config.yaml
model: "CTC audio transcriber"
dataset: "short read English sentences (LibriTTS-R)"
train_examples: 26041
time_shift_ms: 50
n_mels: 64
hop_length: 160
input: "log_mel"
spec_augment: false
win_length: 400
tokenizer: "char"
vocab_size: 32
arch: "crnn"
norm: "groupnorm"
activation: "relu6"
weight_standardization: false
depths: [1, 1, 1]
kernel_size: 3
stem: "single"
widths: [192, 192, 192]
rnn_width: 96
rnn: "gru"
bidirectional: true
rnn_residual: false
rnn_layers: 4
optimizer: "adamw"
lr: 0.0019
beta1: 0.9
beta2: 0.95
eps: 1e-06
grad_clip: 1.0
steps: 800
batch_size: 64
epochs: 2.0
lr_schedule: "cosine"
final_lr_fraction: 0.05
warmup_steps: 40
weight_decay: 0.0
Rows from block 3, named by matrix and row number. Each number is 500 + 40 x the weight over its row's rms, rounded and kept within 0 to 999. All counts start at 0. Numbers have three digits each. After the name is the row's rms in percent of the matrix's.
# weight_hh_l0: GRU recurrent weights (gates r, z, n stacked) (model.rnn.0.rnn.weight_hh_l0, 288x96), inputs 0-95
weight_hh_l0.35 093:544530551533566505506486502445480462548519526503477548566555519504451500459420455552541453445449533560576488421567429484476511577541488481512483482449499565478522526497447451476494491510469529494532518515514565501485542519532435583566461498551507487547488444532467545482459517540508551464
weight_hh_l0.36 090:471481545489527442431497503449524514501553559523439447475453468440587525524538505479495513507520527504528566425516502516502512515465548467552451488517454528609516447389531478486527513487476528476535586462438462526467520496396533510495478506515459494497475537497456515487429576492533502488
weight_hh_l0.37 099:437496505426511519541524432495531467454519479571474574439504420505549475487441494501543463571480475518478440495470559555548464458486483539454484494455459492478560434591484531520523470518515460461429568450525455522501471451536543552510483551539516533557517433502537524489546551511508516519
weight_hh_l0.38 083:488575470529450545477528505589506534524551448449532436449445521524465496445423478473469489455489559489513494553553467500561473543553454493492586471550449492549512423565515420500548533493545487460476504504533494506477486445501492520454501463570563516439428494478502469493462522513521466461
weight_hh_l0.39 106:483431561515455502501447522484533553475553490554505589572399499510448506464475516552524453523545522476536434488520463502595443490562512554509496534428519498516486518478525445477421458446510533512520460473496498491503465528486530535442492574447481491504559470482472540520570464542526526560
weight_hh_l0.40 090:487529476498520543562463474525494536508466539438527465574493446512495552526477509493539409517574469532430449472526565533553514555480427498496491554457497490541573494499438452500480520460533494499417537524573536550573451475579488472480541573520459456486495483533509539495540546471467539484
weight_hh_l0.41 087:516478424494456461542488489506484521400532512470431460502476498568498558531488565473429517440498444483570485465457508410563517542539511465431531538520532475513522444507473547506496535558458457478528494476566542531518456529438531468537519517463564538531506531465450470543532440544528474449
weight_hh_l0.42 111:489535440506499484482443470469466569441543576465529445517436482574446528497551483500565463523547501502537495434467567496521480471497470521490507499520448498529515473513457536508445549471455494519507473450514500559551488515476482486460408575530407550525495427543498499528577472541500415468
weight_hh_l0.43 093:460498419532550475470456528511456549544434458499414478521541432545525460513477541502491472580559512519519539453513428499448483556440512474510479523491502522530504561533461434566530460535483494445485454507458489496454526456632508476518499500436490487449499507463469496518504450545431463494
weight_hh_l0.44 098:502507489495511501532540496538501609531492517551498510482404519513436530445487542545438450542526505464472520527441530583489549552475516508563432490485525493571491531432524449547440478436490511445450550465553512515475522473544550534516478575422525493536489500520472557513558470471447509536
weight_hh_l0.45 099:538563474553506551545549462507465535487517478530451507492547494420548469476526451425459510495508513579548530568474527465529505498508563477516577485580509442544545513517517491483567530508555510526483489536510551461547460476489514468502575401537510432453528530493503431536430444474466492479
weight_hh_l0.46 100:440519479525478568547471574477527489515535518483509577529528519540450544468452533513503463569533511459525532528455499513534557445556417512460449502478525558454486518537466502525519508481537482531475465510477431446536548557512560574545557467473490523542477463494500397513524569533534580541
weight_hh_l0.47 101:413523492475571511488565539551461515537437467479432527460473507518529480512418505496488504459523523531502472567554572554497463560528481458464542478516552528463484474512432503497410500451448484519471510506496423564470519521486462504446497511427473549445427528536523434432461498533537490516
weight_hh_l0.48 095:460478515557453501544465556523470459498492562473541513461562509488495443528456448434490518527406465524553432472502513490499520418453485449445475453495434500481537492480499552462539461474566505568565473468491476473517521472476488521556522448523566535465551555439437488492457538434513467443
weight_hh_l0.49 115:496503517541503427401592533512578506445522529525538480524496481465489563569450439523534557534468518431557451456524511537503471532489511479567572540435536547495520468476537473443490446524468466566482550543490489436441434500514480481531462483458505527464439502565522513535475486513493509507
weight_hh_l0.50 093:422501563439528493462556502559541481522436445483495546443513540459584501535587523472462583557515568471460535437483482471520536464510475468532508459453462458500454451509471446535473512549506488484529555522466470461468419441487441448477538512466537519519520527497494558508507477429520510456
weight_hh_l0.51 090:483567540533522521470518548524501548523490480486571555528487491503517472545607536502480558450558511479492535473461446491568503479436462477457582503519519509451562497444481520539503501465555476536569567543479531488475528490474472425556479479503483571500541498509419459568445419488508448503
weight_hh_l0.52 103:555426563459585457470451437535478544469548496460570549532515543535520446498501530503510501508495529515513403482551415428456491507522566458528550495447523456430476535548459437477444480532499545488490491546488542542492458454474494516554550455571507517526460508467469513519514451458481507502
weight_hh_l0.53 104:507513502448538509538481498532423530498508502522493468492480594433507478459501491424543544442450451466561488545534511496441515478540506522440525493513540450457497483524521489520511488535465547550523526533430469461467442520548536455525553418582567558420485523536516472489430545535485577468
weight_hh_l0.54 109:473529571557531460453491563460445453425484522445540567429471541462523529468530523521467489489487521549567478563537482536518504556543580518470522514538437472524451443436533472507537458543557457511543458485470496516487501497539545463491534512510537446489516535562480481531457453463543595460
weight_hh_l0.55 107:498524473495520452439484456536479493450488488543510562511435470507466542553485518512471471574465539556422507561517455524473424568481487556472462460444506563532482466562469503556532499435461453475452478443478492530501491542430574501441527480483493529491538441527554500569568519472453455528
weight_hh_l0.56 093:428493453481519448512531576478465454490445514491456491485548472533486426502505460524509451496458519474457486420466570542462469492507474431540512457497476563500523506501569473476556559565458462457496552528445471402496470459444506466580500476516438459454514484557512469451433534496538529476
weight_hh_l0.57 103:549534479455543426539536485544561477525469520516482574552506491478483515540519525529560527467487498431501481451493436495506431558431546514533584564447482577503473508560540484459455513494530567499515429463470518560539468494463462454430502477496464561534504478568513488478442552521498515443
weight_hh_l0.58 103:494511450477449491453468528503434446520539555468460395511568530509568548584521537533481495435484476466452532521445541458489540451472464533527522493517560425448557520461525532516491547489456582522506489528520448438511551580441438472517480531486494498542510537490470486492514525451517559475
weight_hh_l0.59 083:485509456534458500513460424554565531523547470427543450508502475449505455507490480464563485495412458495533460527574548534513508451593490447493559507523472445461494535550433575451557540474524513505501506470453483512454502535451458486509464546537508505493533536461485545460439452538482479587
weight_hh_l0.60 096:508456549435536464533458459516427448422479560566527487541509455468563560471448565546531535463458455453471550422527464475460531519526470604567514501558500511507487502533487481509515454439547440533498489502507485504505513484556494470525542534531552462500556504558452508503464473498512578536
weight_hh_l0.61 094:517542493424480446534516496454494477477537530479521543466455451481433511523541444423541477483519432544442515524455493447450474515498503483534503556501476515465569525413476514428472530572548521470460461461458456512552558485559504565572455520513454489551427490454535450471470484500462551476
weight_hh_l0.62 100:477484547422479472552527468450491517516560553506480510533458472468518439542547453550474446514536504523448504523492453486579469526553432452459510441526457518454489396541531518541527443463453457488447532476479527481570486456506497558523517505491479494551498409496519444409446519498465544496
weight_hh_l0.63 091:565461542481521546462497492478557475584478530476549481444534500547558436528520470485478479451497538530532410478543489473486488508497453468525516463544498503569444506529445514497503560530480521451558532488539488479579547434564481592494551556542538474494471468469414496446521499497529433553
weight_hh_l0.64 094:471558516455537471521558477516462456521431519451526491562468465504438520498493551501498493553468534580443514532451451523493437547420537552482558507459503454482517510447556555497490457529497526492541515445467444470474462572507439487554485563450521516565390498477473485512536546480514481550
weight_hh_l0.65 099:520524423583469533395512565463536544524502438460524447601525474542489473455499513535466429551505503457560470514494524459517486457525535482526471536538488528486537536540478464486435479549533463476477459494491478555492536491503398546504476479535509516513483435451564455504462560501448450533
weight_hh_l0.66 102:470441545467535503500537478531516529535460579548575474474433455525474549551578569444493462490573474491475438514518467512513453445547490527464529539468524491505448543527514510474528454541503456540493555423529497513493460558522539529547449512496479439499527423512551501514475475436445576553
weight_hh_l0.67 090:467539484516498551464460519450499566538450493445446422551552449440463469515534448551478525492484457500482490524492473549526457535428463558459549511481490549514454450495504466588539507509436542530443492483468471524472528545428490428445508478527554418467536513546514516490533513430459520560
weight_hh_l0.68 095:460561476501439545517465466435488505412480463416492531485514525553539529517535450578438442483480513472514517478502502465518490565462443544565548527471440479504517449503544494495532480520516483452543503500464472447486456549551570565494452470444522425551548478515528470538476568467426506470
weight_hh_l0.69 093:521478471492509478466568523588447467507498418451476464484469505472537450476522413465514534427504455503494552500538532523502561476466454493468560536483541482516457488497525513524433565548521479573470534587468466530450470467479551528451473467560520525529447522568497460546459457510538591497
weight_hh_l0.70 099:487520478447465542457470568519554485495533500441482488460540519420506521498516562542456454493487460463516521407498464495504505471552473505488577520438549485545535450543552454519428447564437439516493528452545469449436530496504508521451559465502513475545544419498458556475489458444445498505
weight_hh_l0.71 094:463475454532537454524479467488541519485540504446518516551489476472572546470458520502425495547552544446539493446450561493558537497513556479571502542465479497493478502510547477572447527504494429463453469436536432535472476539503431445504529510443525579533552506566556467557460456468456502525
weight_hh_l0.72 105:461443488472569454507546502468469458524474546566537501449520474446543497499554500518457524531530453515475466519468523523542454572482572516521497552505488462467508546490586474531531428539498452500514452446447530466543470509458513462600530436461537445464475482551540584484513466467466576527
weight_hh_l0.73 090:424558486445452475490452477547547520528494541492551530552469513516552514466524521451545580487468538510454463472401425470485501454502454475503492542526516497480486567554559564448539529495534542548515484455470476505556474472471507574482430453514427535445517461496505457465521532525461426537
weight_hh_l0.74 102:488481501476559510480470509584560442551560468516499438431575521451456504504444465535610505504475511466552502445517516518525565470464446526436498533488513457551545463449495578508531510496524484558516508540465543570506414467489491507470512491461475499534460582499524507438499535455502474449
weight_hh_l0.75 090:539525510442472476576569450500472489573481440520497484524496488475544498536488531463480503443507461533521500508506421486503515476435527473533441474561436464485439515567430479519435521421466565465470524530512514540453537497472423528503440469562534470555496533484436577456491433513548500486
weight_hh_l0.76 084:526536568410516539534518456427551447516586577538501510444494474476586487488561443516489527490443440538497493552450506510510482495527504495456485492487518512514471518527471539448469539549469516499484561430547510437519557533568559498498490545501459573535455488577526525464499488492545561537
weight_hh_l0.77 091:510461507549465545544453396514486510547469460488469461522501468507485476470456538545446575474441431462449419453506497485505463492460517517505559499539471482540417548545526483503468489532520551458590520508504499459546452515554503526503534541570585550515528512482472546524529555538548563465
weight_hh_l0.78 088:548581452561466469496439555552437501511510484495539473488531455576540572562460443429438484491477515513484523474451570528458557478519474462519531544499468549549465504459478488588442557473481561528491512442514535459470549502508537517516524545562504483577510445508550510534502462479459486513
weight_hh_l0.79 087:493498467558511477433469506546518583490547465439525523509502447564475497534514547506569473463457581537584541455475567495455532519475516512513554483469485522423511520536520491523447464471500440480533473491488482485563473513425492557469430550487492475505455480512463443436540431506467413454
weight_hh_l0.80 098:459467569486462484501606433520472516573533471471518458463468444511560464514488528511457556443451517448470527541502545485540468451470489558498513466500519396543520555506519520448488535492477471474561606481488471472492528531421458504532513455480580495517447479524474477492514488440548486450
weight_hh_l0.81 098:550507517549498513473457495491497515433449505534490460523448549496468547542503545456532557502485469580523566537417452513530548506509575524471498465488444515550552541465541560462536530461554486506554480543564469434439492489534467435533504468446528489498523555430482452465507419449456529461
weight_hh_l0.82 087:493579528585510554527527542556486514459469521453527460456482584433474501517503423501418516493492461479474448570527538508496491551546515468447528537486518428543464557508459568433518539591499466465556485504418478455501490479477517459498517472546520562523496529508481481514473497466507580466
weight_hh_l0.83 104:560507519449468516486426553429469494490474549503487481485478523537418544467530522576509418525584485477528467500426485453544483528546494520589483523502452560536505426539526459478479495525461424456556425444495499500499471472495446506423455502520459541544540499491482474530516455499504487570
weight_hh_l0.84 103:532446489534450552485432558541490468522499528531496525547449464461535421394509467601500479515489492409530520447449533497525497548518483465544408465450548538465510459537487517502441560456529571508518502467555528543484528545483464553430454558440480498511500515493524525512487514522493482482
weight_hh_l0.85 082:484485490546565433475464466530499450475541537409516499558475496502516454442458451466584466538517484521579445506471463484522507528538473469483473464438545509500514542522487498456458528464528516573433552460483475419531488551598522459528471480552520460504417535520535534493498506532468417488
weight_hh_l0.86 102:506518561499542534476490445522554509493502520505526481469458513467580479508548470518563462495506476504578424474477517489495526557472476452477479556446538470539489435557542430442533490542447461551520532506480554559545450412520528558422426496518455488530444514499513573503483458428504460485
weight_hh_l0.87 102:511431524440492559456484447469557530529425559531527486447411438495528465548438483534535523519523556498424572500555496526468512546473484554517450549443457515465442508444434539518503469459474506517543470539490494545501492445513544483531508518524481589545462483467495551508590516523524488503
weight_hh_l0.88 096:530473489503565467544497477451441504492444516573530556471514492503525544577571544471419479524463443518448455519531458454534498591474478524557525476467471442476498542437544479480531464527489481476519539463539565452516517447442467430506468457520558453465510503503518506484529439538551578540
weight_hh_l0.89 088:463520573525475485516478500514471465456496521481516543460491548515549412429518502484460455413458447500550525548547528531474495544479538470469543449550496426549541465511464572451536448548460488523491479457432556563490536484464479547412500495513550561519494509536537546457440462459508517453
weight_hh_l0.90 090:411483552459565509547479510568500472525523518450551490490468470497493526480535513468485507457449508514545471536470499447514530497487545504538518522543525435456436470463439530515478473538485551473415565527513524552494553464460536483497413482525451557514509396442554467439582474499456478554
weight_hh_l0.91 101:493483542487535489441573464463491493455514504465553564536458491436574528460479442497524495565450488450513505561458541503506524510550549538488494464537544527475466545508459472526427518535496410522534567541526538440522464500461501440464482522485536467465439548538526487498480500408536599450
weight_hh_l0.92 097:552464569476532547444473444548538482568544500523473479521528487457538512523461547407539505545524435575535504466449509554507479539529544508460489499522498423480490478498575404526508489534545594494520423484468517509476477494498478477536489442503502478532520543539440553576445475482504482437
weight_hh_l0.93 097:447456498443473473536456565441438455434518538468472493516521438505479493512481560446434438523551506510477476464419531458562488525464522459466531527561451478499526530496520461505476471456582482464501473522543530563545469511544570493496552480541541434517550443492452541485536528466440568525
weight_hh_l0.94 089:541471533512496470473522474524464490508429545528512528589437542452516453500488492498458551493491531555543537509405492452516474542510493476472579585529464552441538559533543504478492483548557554548542504530503547533518480529465492431451488458534432591445498480494458494529554430525452512494
weight_hh_l0.95 103:520474497521467525436507541495524529445486459585552530467526506458532504587485437437479522461476443488470476545500545490544476474546564542496534541445451557484465544508559427525566472508453533460572493549545527539434580449487468480485538439479549557505554463508474468505524483514454528528
weight_hh_l0.96 097:500512500523515561542491525532481465545517432558450428504480527447444430525524497557484490504490439502551494441539494523472556537464465502463513444548545483472460421583474500527506564501441487547519431496425463569533440475479452525457452549501531511480561527446561533469516527512552527545
weight_hh_l0.97 103:511455488547497500444440508469433513474537426550575485557507526521475489489455438438534460516445483547482517456429459493498562539551455478469486475554509456527528579424526467555524478460562501518539520556429462516502469454461473454552485551507552573462468452505463551503516466470509469502
weight_hh_l0.98 115:565473494557584500423465453488428554565553438446515486517474535496528448493447513477507517539432460480527570531546484500483561456505491541480506462550492462534526531475449466511560560521558484443553498508486543553472447415455554459541482506471497542509473514476520481549416523511486540516
weight_hh_l0.99 105:553462451565489520514444478555430474580495520523525505459559561566495442490501558520514522546524432459514447537502479571465527486550489434442449471527458466539531459502490527494494501538528484490533457476540529521518473467499478501557501451465435418558501555455556516531529491524506392463
weight_hh_l0.100 104:522461473527556480446502535546457515466495452518480469495545536453510543584539445504474542521549458454487541449443564445502557473472567525445466451514544543487461520453502541549491498504481487581465484565504448504464491542505465507591516534442547542413448531471461482559436484506467532488
weight_hh_l0.101 108:482505554581561492416524457509521552478496467452536455435518471469531548532550451489526529486534456492476528576551429469474502522498541503412472474467560472507497467497548550498483516504515542475530493474508482469438492437557538535513579503470494513476449558525436443459433564524483490412
weight_hh_l0.102 125:512459486563449534465445520464518502539479482533485534502485548588426487466495456508572496474551515567512480488490454499411523463474488483435466476456486457469440469482482548508486520503493558469473399497474430574500535462513442580521512554519472476521507513438466476430549423561508504482
weight_hh_l0.103 114:573501468563496507444481507509548529509546489413531483493456567594470541514550423490503527427477478476524555526497469472495496474393520468447510472481482495475459549514525553428466504497518535526543466565550485508463433447481476555483541496506560589487505537465433515493498445479519467465
weight_hh_l0.104 102:506486539478557526489547466519524463559521454447503489501486504496506433476455525473521482470393492448460535510520506469475517549562570587468556445593536500505436531518493532478459519474591518470525516524451539432428491478437501505511502426488544535436486502491520522499474538446573491554
weight_hh_l0.105 107:572566552494461543508539536522476498577488504523461544409565525517547500536463506502478490479499527564532526543522485501474546437551528549516483472501489515466507559428535413554568502502544547514538543482484488456453555532573481521504477502553544468537449479557511521532429502532569471429
weight_hh_l0.106 100:524528442482495551516450469568472570505474525492475513508454478564481495542469506517472487428541393537457555491527413526511474428488515549461446536490546548476516493508398522433498553511477488471455511500517572539521456476515526554538517519481566577450450506483449442549497515514529542500
weight_hh_l0.107 117:602457542547516569504424513502483523574460412487526524446514533518508502453526462421470554506484505520541567548516485535515529439488512543487553463493502441498504533462448453467509514480538576473570466543528547527520453433544509528514537453478585516538502533480499548548508522463548513545
weight_hh_l0.108 094:458468474536570529512494504538528416477468496490508574422450521502463572537565457459450451523462541467478581525505521449509494428487532441443551457535538558478464558444528466468537501505476510592505512457493544477505535501465508545541562464495465538495443547494429512504453525488541545502
weight_hh_l0.109 105:542540490468457523450467515506529489510499448495549448472549562512443510488511499458493523489452549475440603492474551579424545427475508560498537482488503455425533458530494533505481514494479534555511531571487461578456569458486488550453552526476553572531506549511469456449474554534477476524
weight_hh_l0.110 091:473494516520482501529457555488441456474570464547497468498459469444424511508444520489546524489567540553496423473524455506482567547538482534455436496532479440517464466478429500459546554524547473471524477562427492547536440433532534576477489488502535536539511529471524452552468499449550562539
weight_hh_l0.111 110:503534460547520549521490591504511503562515486541517458445536563520421473488478524502534541531518494418577535506538486464407552439502491476441487436502441462450551558458465483501486507435453536444493476489447494502552492507517468564516481539527483506558528546415548440473534540487471499467
weight_hh_l0.112 122:490503518541475455526461549551470537463447477476514470457480515584464500454408495440514537447503486509513497524576492466404460525487511487487502480477403535477465540521451509483543563536478479437524387499525505536563499479483467608494538517533545534492543507449538494477460468487471549453
weight_hh_l0.113 108:547460547568451544557495498475420499434586573528526477597470529543532563480439540449491514561510535544482537479516498468515472471558448501438506545468497520446532554486473502532554544438464559472478507519581444515566508487519512476489502508472454491457511435529490531537450487491466524486
weight_hh_l0.114 100:508483551576452482531542523448517513453493559521525545544483543424536553486471570532463406512514508434522561548421540429435573552505509537534483525439517502525473551553476533539530530539544498565477541474513518433521480553498513478486517521439524436498496492470503524460463475444533490463
weight_hh_l0.115 098:536477468540517558516530559484522436496550474491544517430508580470513439445476486497453560476529449455474598467522524444474496472501553477429553495559526446430528540497501513449535535488431555531540483470487465476481517491476465553579551428521544467529506510485483433455457541508496547482
weight_hh_l0.116 103:483443475474477539492536515577467508502451535515572570501463468429445468464552521521506401480426543487530454525511550470437458440576534493435492468567561503517545547432460507473517452544519526507528506473464520550514477473493511522452497563485529445530521517507451461481446501464573475540
weight_hh_l0.117 100:479448414482545547498529437525532528523480563496531520464478464496500532505519496444478492539554463538441581487564510534462512491549545488541466501549528531585512493533498494470510537434535508508507569470523512453570441450531530528489571468551522553460505553441495552543447485556566419520
weight_hh_l0.118 091:541507458531469563539529525530403482531554529484441475484559452463447489498488539395518519564504412462449525510463551450431512503492494530436509449527488542552474538506475511447518452497463514537520526566432538538500546503461498436500565513471571459495442500440531472464472518508531483507
weight_hh_l0.119 095:479509488569486549505447456575449479489570492433472533450515528496552495459467483507535505473504501479542492539531523488531576430573511519422459523575528473571456473541512515545533475452426590497514520533409519505521501452534516452552533497449556516476549473555503457478463501472489462549
weight_hh_l0.120 105:483419492557438539526476418450546425478519483421515515498509537563539466463438445464499509539544481475486561456472578508521468501507461503509476462521520481552580499475507485468531577450475524469483450459489480465487479509555549515429436416552499531546527562533465468524500559473514527486
weight_hh_l0.121 115:575464507543427558480482414500553510578448463550544480445481506484467511449448519540466509545461502450530545520433474500444492457477483509462492421502439488446583496527521457532480602429475549463513442554462523543526540490548495548487529510523470518549528476490519515477551498517517455483
weight_hh_l0.122 130:489490511441536453517452525468514455478548478484543486458556531580447459432490465483571450495539460466509557435557498519518500463439449458468477432448513478502507482503449501474493525480527493466514508459481419535571480560556589552416426505436507467508500477500532490515525501577522461535
weight_hh_l0.123 110:548432476481559474488491517475545534504503476441562470484464537482465528492485452455471536436438583509466604514588520583472481525454541543552529473530497492515415521472504595507491530512528520546518530549518466556510527438539493494432496499528503512466456578462476430514529482462508491476
weight_hh_l0.124 097:549514449526481589533488463462462455457517519490494419462547492560496449453507477421562514511521503424586536497464513492433487467537474419478468460491435429438488523481425518467491525541511543523494492585516524479549457490553545490535505487470570537447521505471518443464506490512541469463
weight_hh_l0.125 107:502530549479542510443467465552435483555580511488483456439527520476464422408446462537538507522429485500530482518499553549482505540497495479445502495472485530545448465420451582528473490487527559511483509528410539455515421532476497531471466504569449453495546481473469487535525528500565545473
weight_hh_l0.126 113:526487377532456463457471487441529579501503483532510437562460496492470544571554470470475498538470534535483579465516506465531484490448560480558503518481437565459556558514467495577463513528557481518512531487559490544522472535444421510470472510517476491509469451499519537541567539463466489551
weight_hh_l0.127 096:519473414532501471476512527488507475476472489549532528505529439447532573551509506539553505490449577451476555543472431413552413500484487514474483454544488520510548463490560482521488495516542519520556480529560538519460491513505531440446517458534557560478534564539424497559485472493501407544
weight_hh_l0.128 108:505538515479513493469427505515473516506547445414562434459525592497442468521490435487505506450447483486599559508547532490527550525443548496515492446478579501506475563472467579490533583475528507476504485504527542540506539488511470553462502442491556521483435488485442444499451510503486468432
weight_hh_l0.129 097:521519539548510563494478438519565517514455526528497500455434567462471415557462434500518457451516446463490444483561500435528464457482528457488471503578501490484534539560461505424484459509519540495544449545431544496536461528472472537518490512477598442438462542492516477476471509546568499488
weight_hh_l0.130 100:496518558515518535440458556548459519586465478451584539444541573487497534444478466495465559430521508533493557470449473514437526486498441559431499491461495471544542536548449490510543467498435562525462471506514546580453493478520431502488490552488498512554460521458525466505464446450511466484
weight_hh_l0.131 093:537454506467446528552546524509550513486493451494459482555503534433519576475551454511469505529427505528445486529436508498550527464511525542517526581511534474533474443479571541463590539533534450494475516552481550451426532477417542485514538553510535479533519486534527529552492527519440585462
weight_hh_l0.132 100:506506533501553561508490477461455498489515470491562494508477461460435510503445456540543480465558549528454557502445518492449548462482542472559467549456433516521568501509486437488551554510497466438478391501485435548498572536531438483485452559499501509457509519419510500501450519544457565556
weight_hh_l0.133 096:512476514497445528502474408484521549491453521478567485476512498498513432515478521466591587536498516554513510461492492536473482470542418507512461497467526474522528557540421519507470598489402524474514484455463442500573552480478501529459423463541457474506508526498493404458534535529512497553
weight_hh_l0.134 094:523479452529518516463476470557522451572456476482473443439485507459534451517489543517480536564493505464469475485585437454472501513477459578456530499477488497563476537532563431544481455474449548491514546507451569495503437447441454463491506475440557533481505482460423500575472529478499580532
weight_hh_l0.135 104:531516522482548470498467550551402515504558483485430418515535488438464495556464475540436538540460541476466598547506546487461517517478579504435543553496493467502513495525517476480496522485593473490557501512481530532443477497493455499501550462467553480410474515525482477512444598476519483467
weight_hh_l0.136 110:512548524546540537481531531577430584600444421526579441523543558500527475452443504485521527459457499477487529461446517492420497509554524557491485516567443540495431570553488513488503511504528529465562531523518525470509523465486511472546549481557486502531460470516505479559516467456538498543
weight_hh_l0.137 104:455515546477472546440537482568467477505446476506455521470530552446529483522459473462539526541500530460498560552463455507510519510510529527477526499442473524559500478483532476478514521443506485558484459552436532580470470392406520459584458490504502597475513549500470528556454527451542552520
weight_hh_l0.138 102:583522510552555527523582539520490510475456474439494507456507466510527467556563482511476477440426475509469497475520467491434446467510497441473585453501468475464455476498559467529527521486585499508501474579482456479496489471502521502562545451548543542483461558447446491553407433468501508536
weight_hh_l0.139 096:517566501529580473452474479463511548540525462491498471551531512545487478446480469484517521429584428446455542521453497549486541485546462538480436541494432554569550512463545549469520504514477544493543509450521555544472545499497415451489538439447556531553436511479555502513533529488463539479
weight_hh_l0.140 112:443502502482478525448462601458435480442513555457453443521472480522498497451503502447478440532523524466498588564457544452524494536532501483426511533538518454541500484465513530477504470550567437574507549505530493504464461491482440475460561447514521599464472550483534511481450509453442478468
weight_hh_l0.141 092:528420508473559488525525481574541519511483452480436444499512495481489466469462488544529422462496446549505551548513544487434454425456564536566509560516546508572513456498455476525515515562523505473501405458524487497492487443512516566483544545537498555549501528493454429517534472499570471453
weight_hh_l0.142 101:512482530575537497533514522448528472446469525546464512529463486552481486552451457536513456557539479539545464576505450484444548501487455546478504515458469534522528497570467537491580517543443553469525542535474541489572519460533470562590560461564532533474513538437559520501457431550500492489
weight_hh_l0.143 114:540576537568543517454493455477542502539490485515538517471525573528468433510510440473511444465503474429566525518561460509459526470535467428520507465518499409562432450473443560433482558480479525502464531524498532532498444486526472509491540465486464539481430485490519411483453511486526418480
weight_hh_l0.144 095:585457451529558479517491488474443543509487423563467553466459560512460459514536475471515446492525506485570505486530501462425486482524515503503428476522465498461569445527482548528507548513517588478520398536519542561574479530517489529567503434515478527524510471489511411444524535479517481541
weight_hh_l0.145 105:571509555475504544469432537493472483489453423495475462512533502504449444473445546476559532516547445507483499519504475497435497532543515489453503514480545515533463474518449498448537501470447537513431449561429473576527489423531532551561546463540610553477497575492480461517514513537516538551
weight_hh_l0.146 098:481488499543538554566494541432527473533426541532449497536502528535564536545442529515528507502458491516498524563545479500499448454499473550452466416461446503536507511582460445521494484529528562438503517525458540534519562489520495503571559531515433528538579522461471460515535501521486389503
weight_hh_l0.147 106:491522518535469520522489594502473540495548562518471601561510520482477477480499537479484453556510519537482520524472535443470458521523463499528540536548460549540562552520467531435543519471561563448527504443443431539552483558570513520448540481464453478499544451440445527463429484468527539488
weight_hh_l0.148 124:533461489581559488522496474483422518536535454499502397484502494478469470452504483485514509494493461514443539559552474554515587505537497512512502456536529429505505538453531532497566540435557509451541435515492572551457430465452530471477543433505534548487519564523495484543491569540507476432
weight_hh_l0.149 100:551463555464500527511563519517481509489511527472466537539533505510528464465526487492407472448562482553408511467522507568594553502487412529537501445520449459552477475435480502474477460472487488505576526524516495447458439553489504498496443431527536484466481522563442465521435549553502529451
weight_hh_l0.150 098:494554544503485495503500502565495495562478479489440528486511566551517494513458445441567501535554518521529527583595463404461502437496461468411480534461493469516426538501534494558533505467556451490472404502463499482446564499539493539509492471507544462494474506481528485535409514497506459455
weight_hh_l0.151 101:512441515527553524542461517499393437447469488496548506471543499480458421453495423420522477407520435452485507537513534463489528504467497511414505507479451419521471502503498562519481538470605518480436483476458563560479545503483509516529518478526552479557468537492450506495511446488517514492
weight_hh_l0.152 119:511520532513488537436556497553508541482520462502525486501470560541490445522446438491521580477497511485597520575521438450437460534451533501432531456492536480551481503510514458474492470533523569516577453515483514507440460408490429482475541537505487574515509553417496478558484469518550493468
weight_hh_l0.153 110:465495434546498587487475459493512537506412396444489436457510425529530489567438525542541535535557531491479535598522546455480522540473527490553476486432478454521469465489466500493461476488546501556539495515485516508523464510456447545533468433546525530456461472496469479575475475504535543468
weight_hh_l0.154 102:536472512443459494491530450486480513471544570526526562501486417486445551486556526502517520543574469517512416456504540533554535554467514504486533540477465582466501424489508461537452531446469499535509519483457488525574536588497490549489504497433465481479579506493512515450567519535400523520
weight_hh_l0.155 124:501462497509439501536431565526445447515535559468468508467564551482430510445504534548480540488503467415523554520475507584509569448437454530461497514471483482498535466433458488553554480449498575497481482513476461575519574551524535519532426465472511455536460460501531445486488499516466474465
weight_hh_l0.156 099:580516461471458560598466528444490482546517476472438510480484500498450443479576496464464438465458534460455542516459527535552502476539502497523546488500449411423507556459548493487539461555503486457477509473562544512472544507504520496475517467552476457467526507409456511460429583472484496491
weight_hh_l0.157 104:487411439500494561536422533484442477550440490469520406479502505478490501465440463458528505481472547447469537559521444556516465515485514473491467435547469455494458473555467502451486575482502568499495466557499529505541544424489515497467539520509573563523454582478527488458563517485480465464
weight_hh_l0.158 127:504555466515550543424457490531500512485431470454517534579450532507494564490490461456491553458528554517507523566512453425424477464506536528539560475499517502459477518557452493461514437463522494541518468549533499467505454440515445474530514533518536552496445576494431472528462427491580535450
weight_hh_l0.159 097:480569514488547570510492506499449511541512516456540496557496500483544522532470502487492425517414549460498459474541513481530512495533509492432530562509466513578564560478527491437579499566476513568487474542526565550557517456458454501489501436466456514504520493551543532551424589553513457523
weight_hh_l0.160 093:502535490505464516465467475575525533563508504486479485439555537551466509435450516514451480530506417431475541504523500536490565440435456544524539419487496432533469558492452532456554526486456490498508452578525551544542493465492535549517475483454456443534454511399484542531446457514495484499
weight_hh_l0.161 104:529541453557471511535526531497507486467466421482490457415551559509511421464430460453516482443436511444485496506493493490458559456503514460460550427570520490430485530470431576480483541490512549441490449498506512577519531456532471467476420495470546463531483571509491514538496532515534492445
weight_hh_l0.162 104:564476553497509547526523507481419455461521548483513526523574574471462455471459450493430460539538435553540514490469468430478542480460452564510458552548463425506525555500511506532602505494494505490535528480491542507485503442525518521513563431503575447460489487481538477476439477471533561472
weight_hh_l0.163 095:559470561556500581495517543554439516516505478555566588532477535475499413462466457475546471446479453524514494517562488458535467462484527466375463487484521525485521559465471565491504500480539497537597473465453480549535490479572447500468476479536486504517475525510488482456466523493486451446
weight_hh_l0.164 117:567488550527484560429508421475509454564520462517479452465506527531460427463496516461464472538477409440502478561457485548522550426485494476485464483582530431497482443538524497530524491476463485481480435545460502501485443441474560460531539431533536490546459521511555531475496563525460546485
weight_hh_l0.165 103:466406499499453443513571452529540540423543575470463516471539437521474527512497504441575447505540495546504527509512535457483446478451471515505496581484510475460529453515444491554495417552445441499453513455535469538458549587480468511482539467422469448521513533482511531473506467474526506521
weight_hh_l0.166 099:499577456534490514523459455490503484488495584424433413506579477568521450481508514449538516514522546553451531458553508558436461520493530494457479476556484481485473480462492519417511458546575512493503548468483563496505468559402503468539504518541505437505446456508557514508453472505508446499
weight_hh_l0.167 107:480478502556523542566498479532444516478465544458520510456571480498503441507509494536572435475505441450471454509540510520507488520509528510445536484519499497531531439497424614442459526438510538470530469491450485481573482570450534503466525538510410483504526468443475446416507475505502410480
weight_hh_l0.168 107:507505428488567469544536525548511440463446505534498565516510542504492526521461522447461492470455483509565516559576499445491458537474495561476485524513529515536462567479544535481604515466564549499501473557506540510511514435494547513546485441518567534431438546452492543532443506522500521408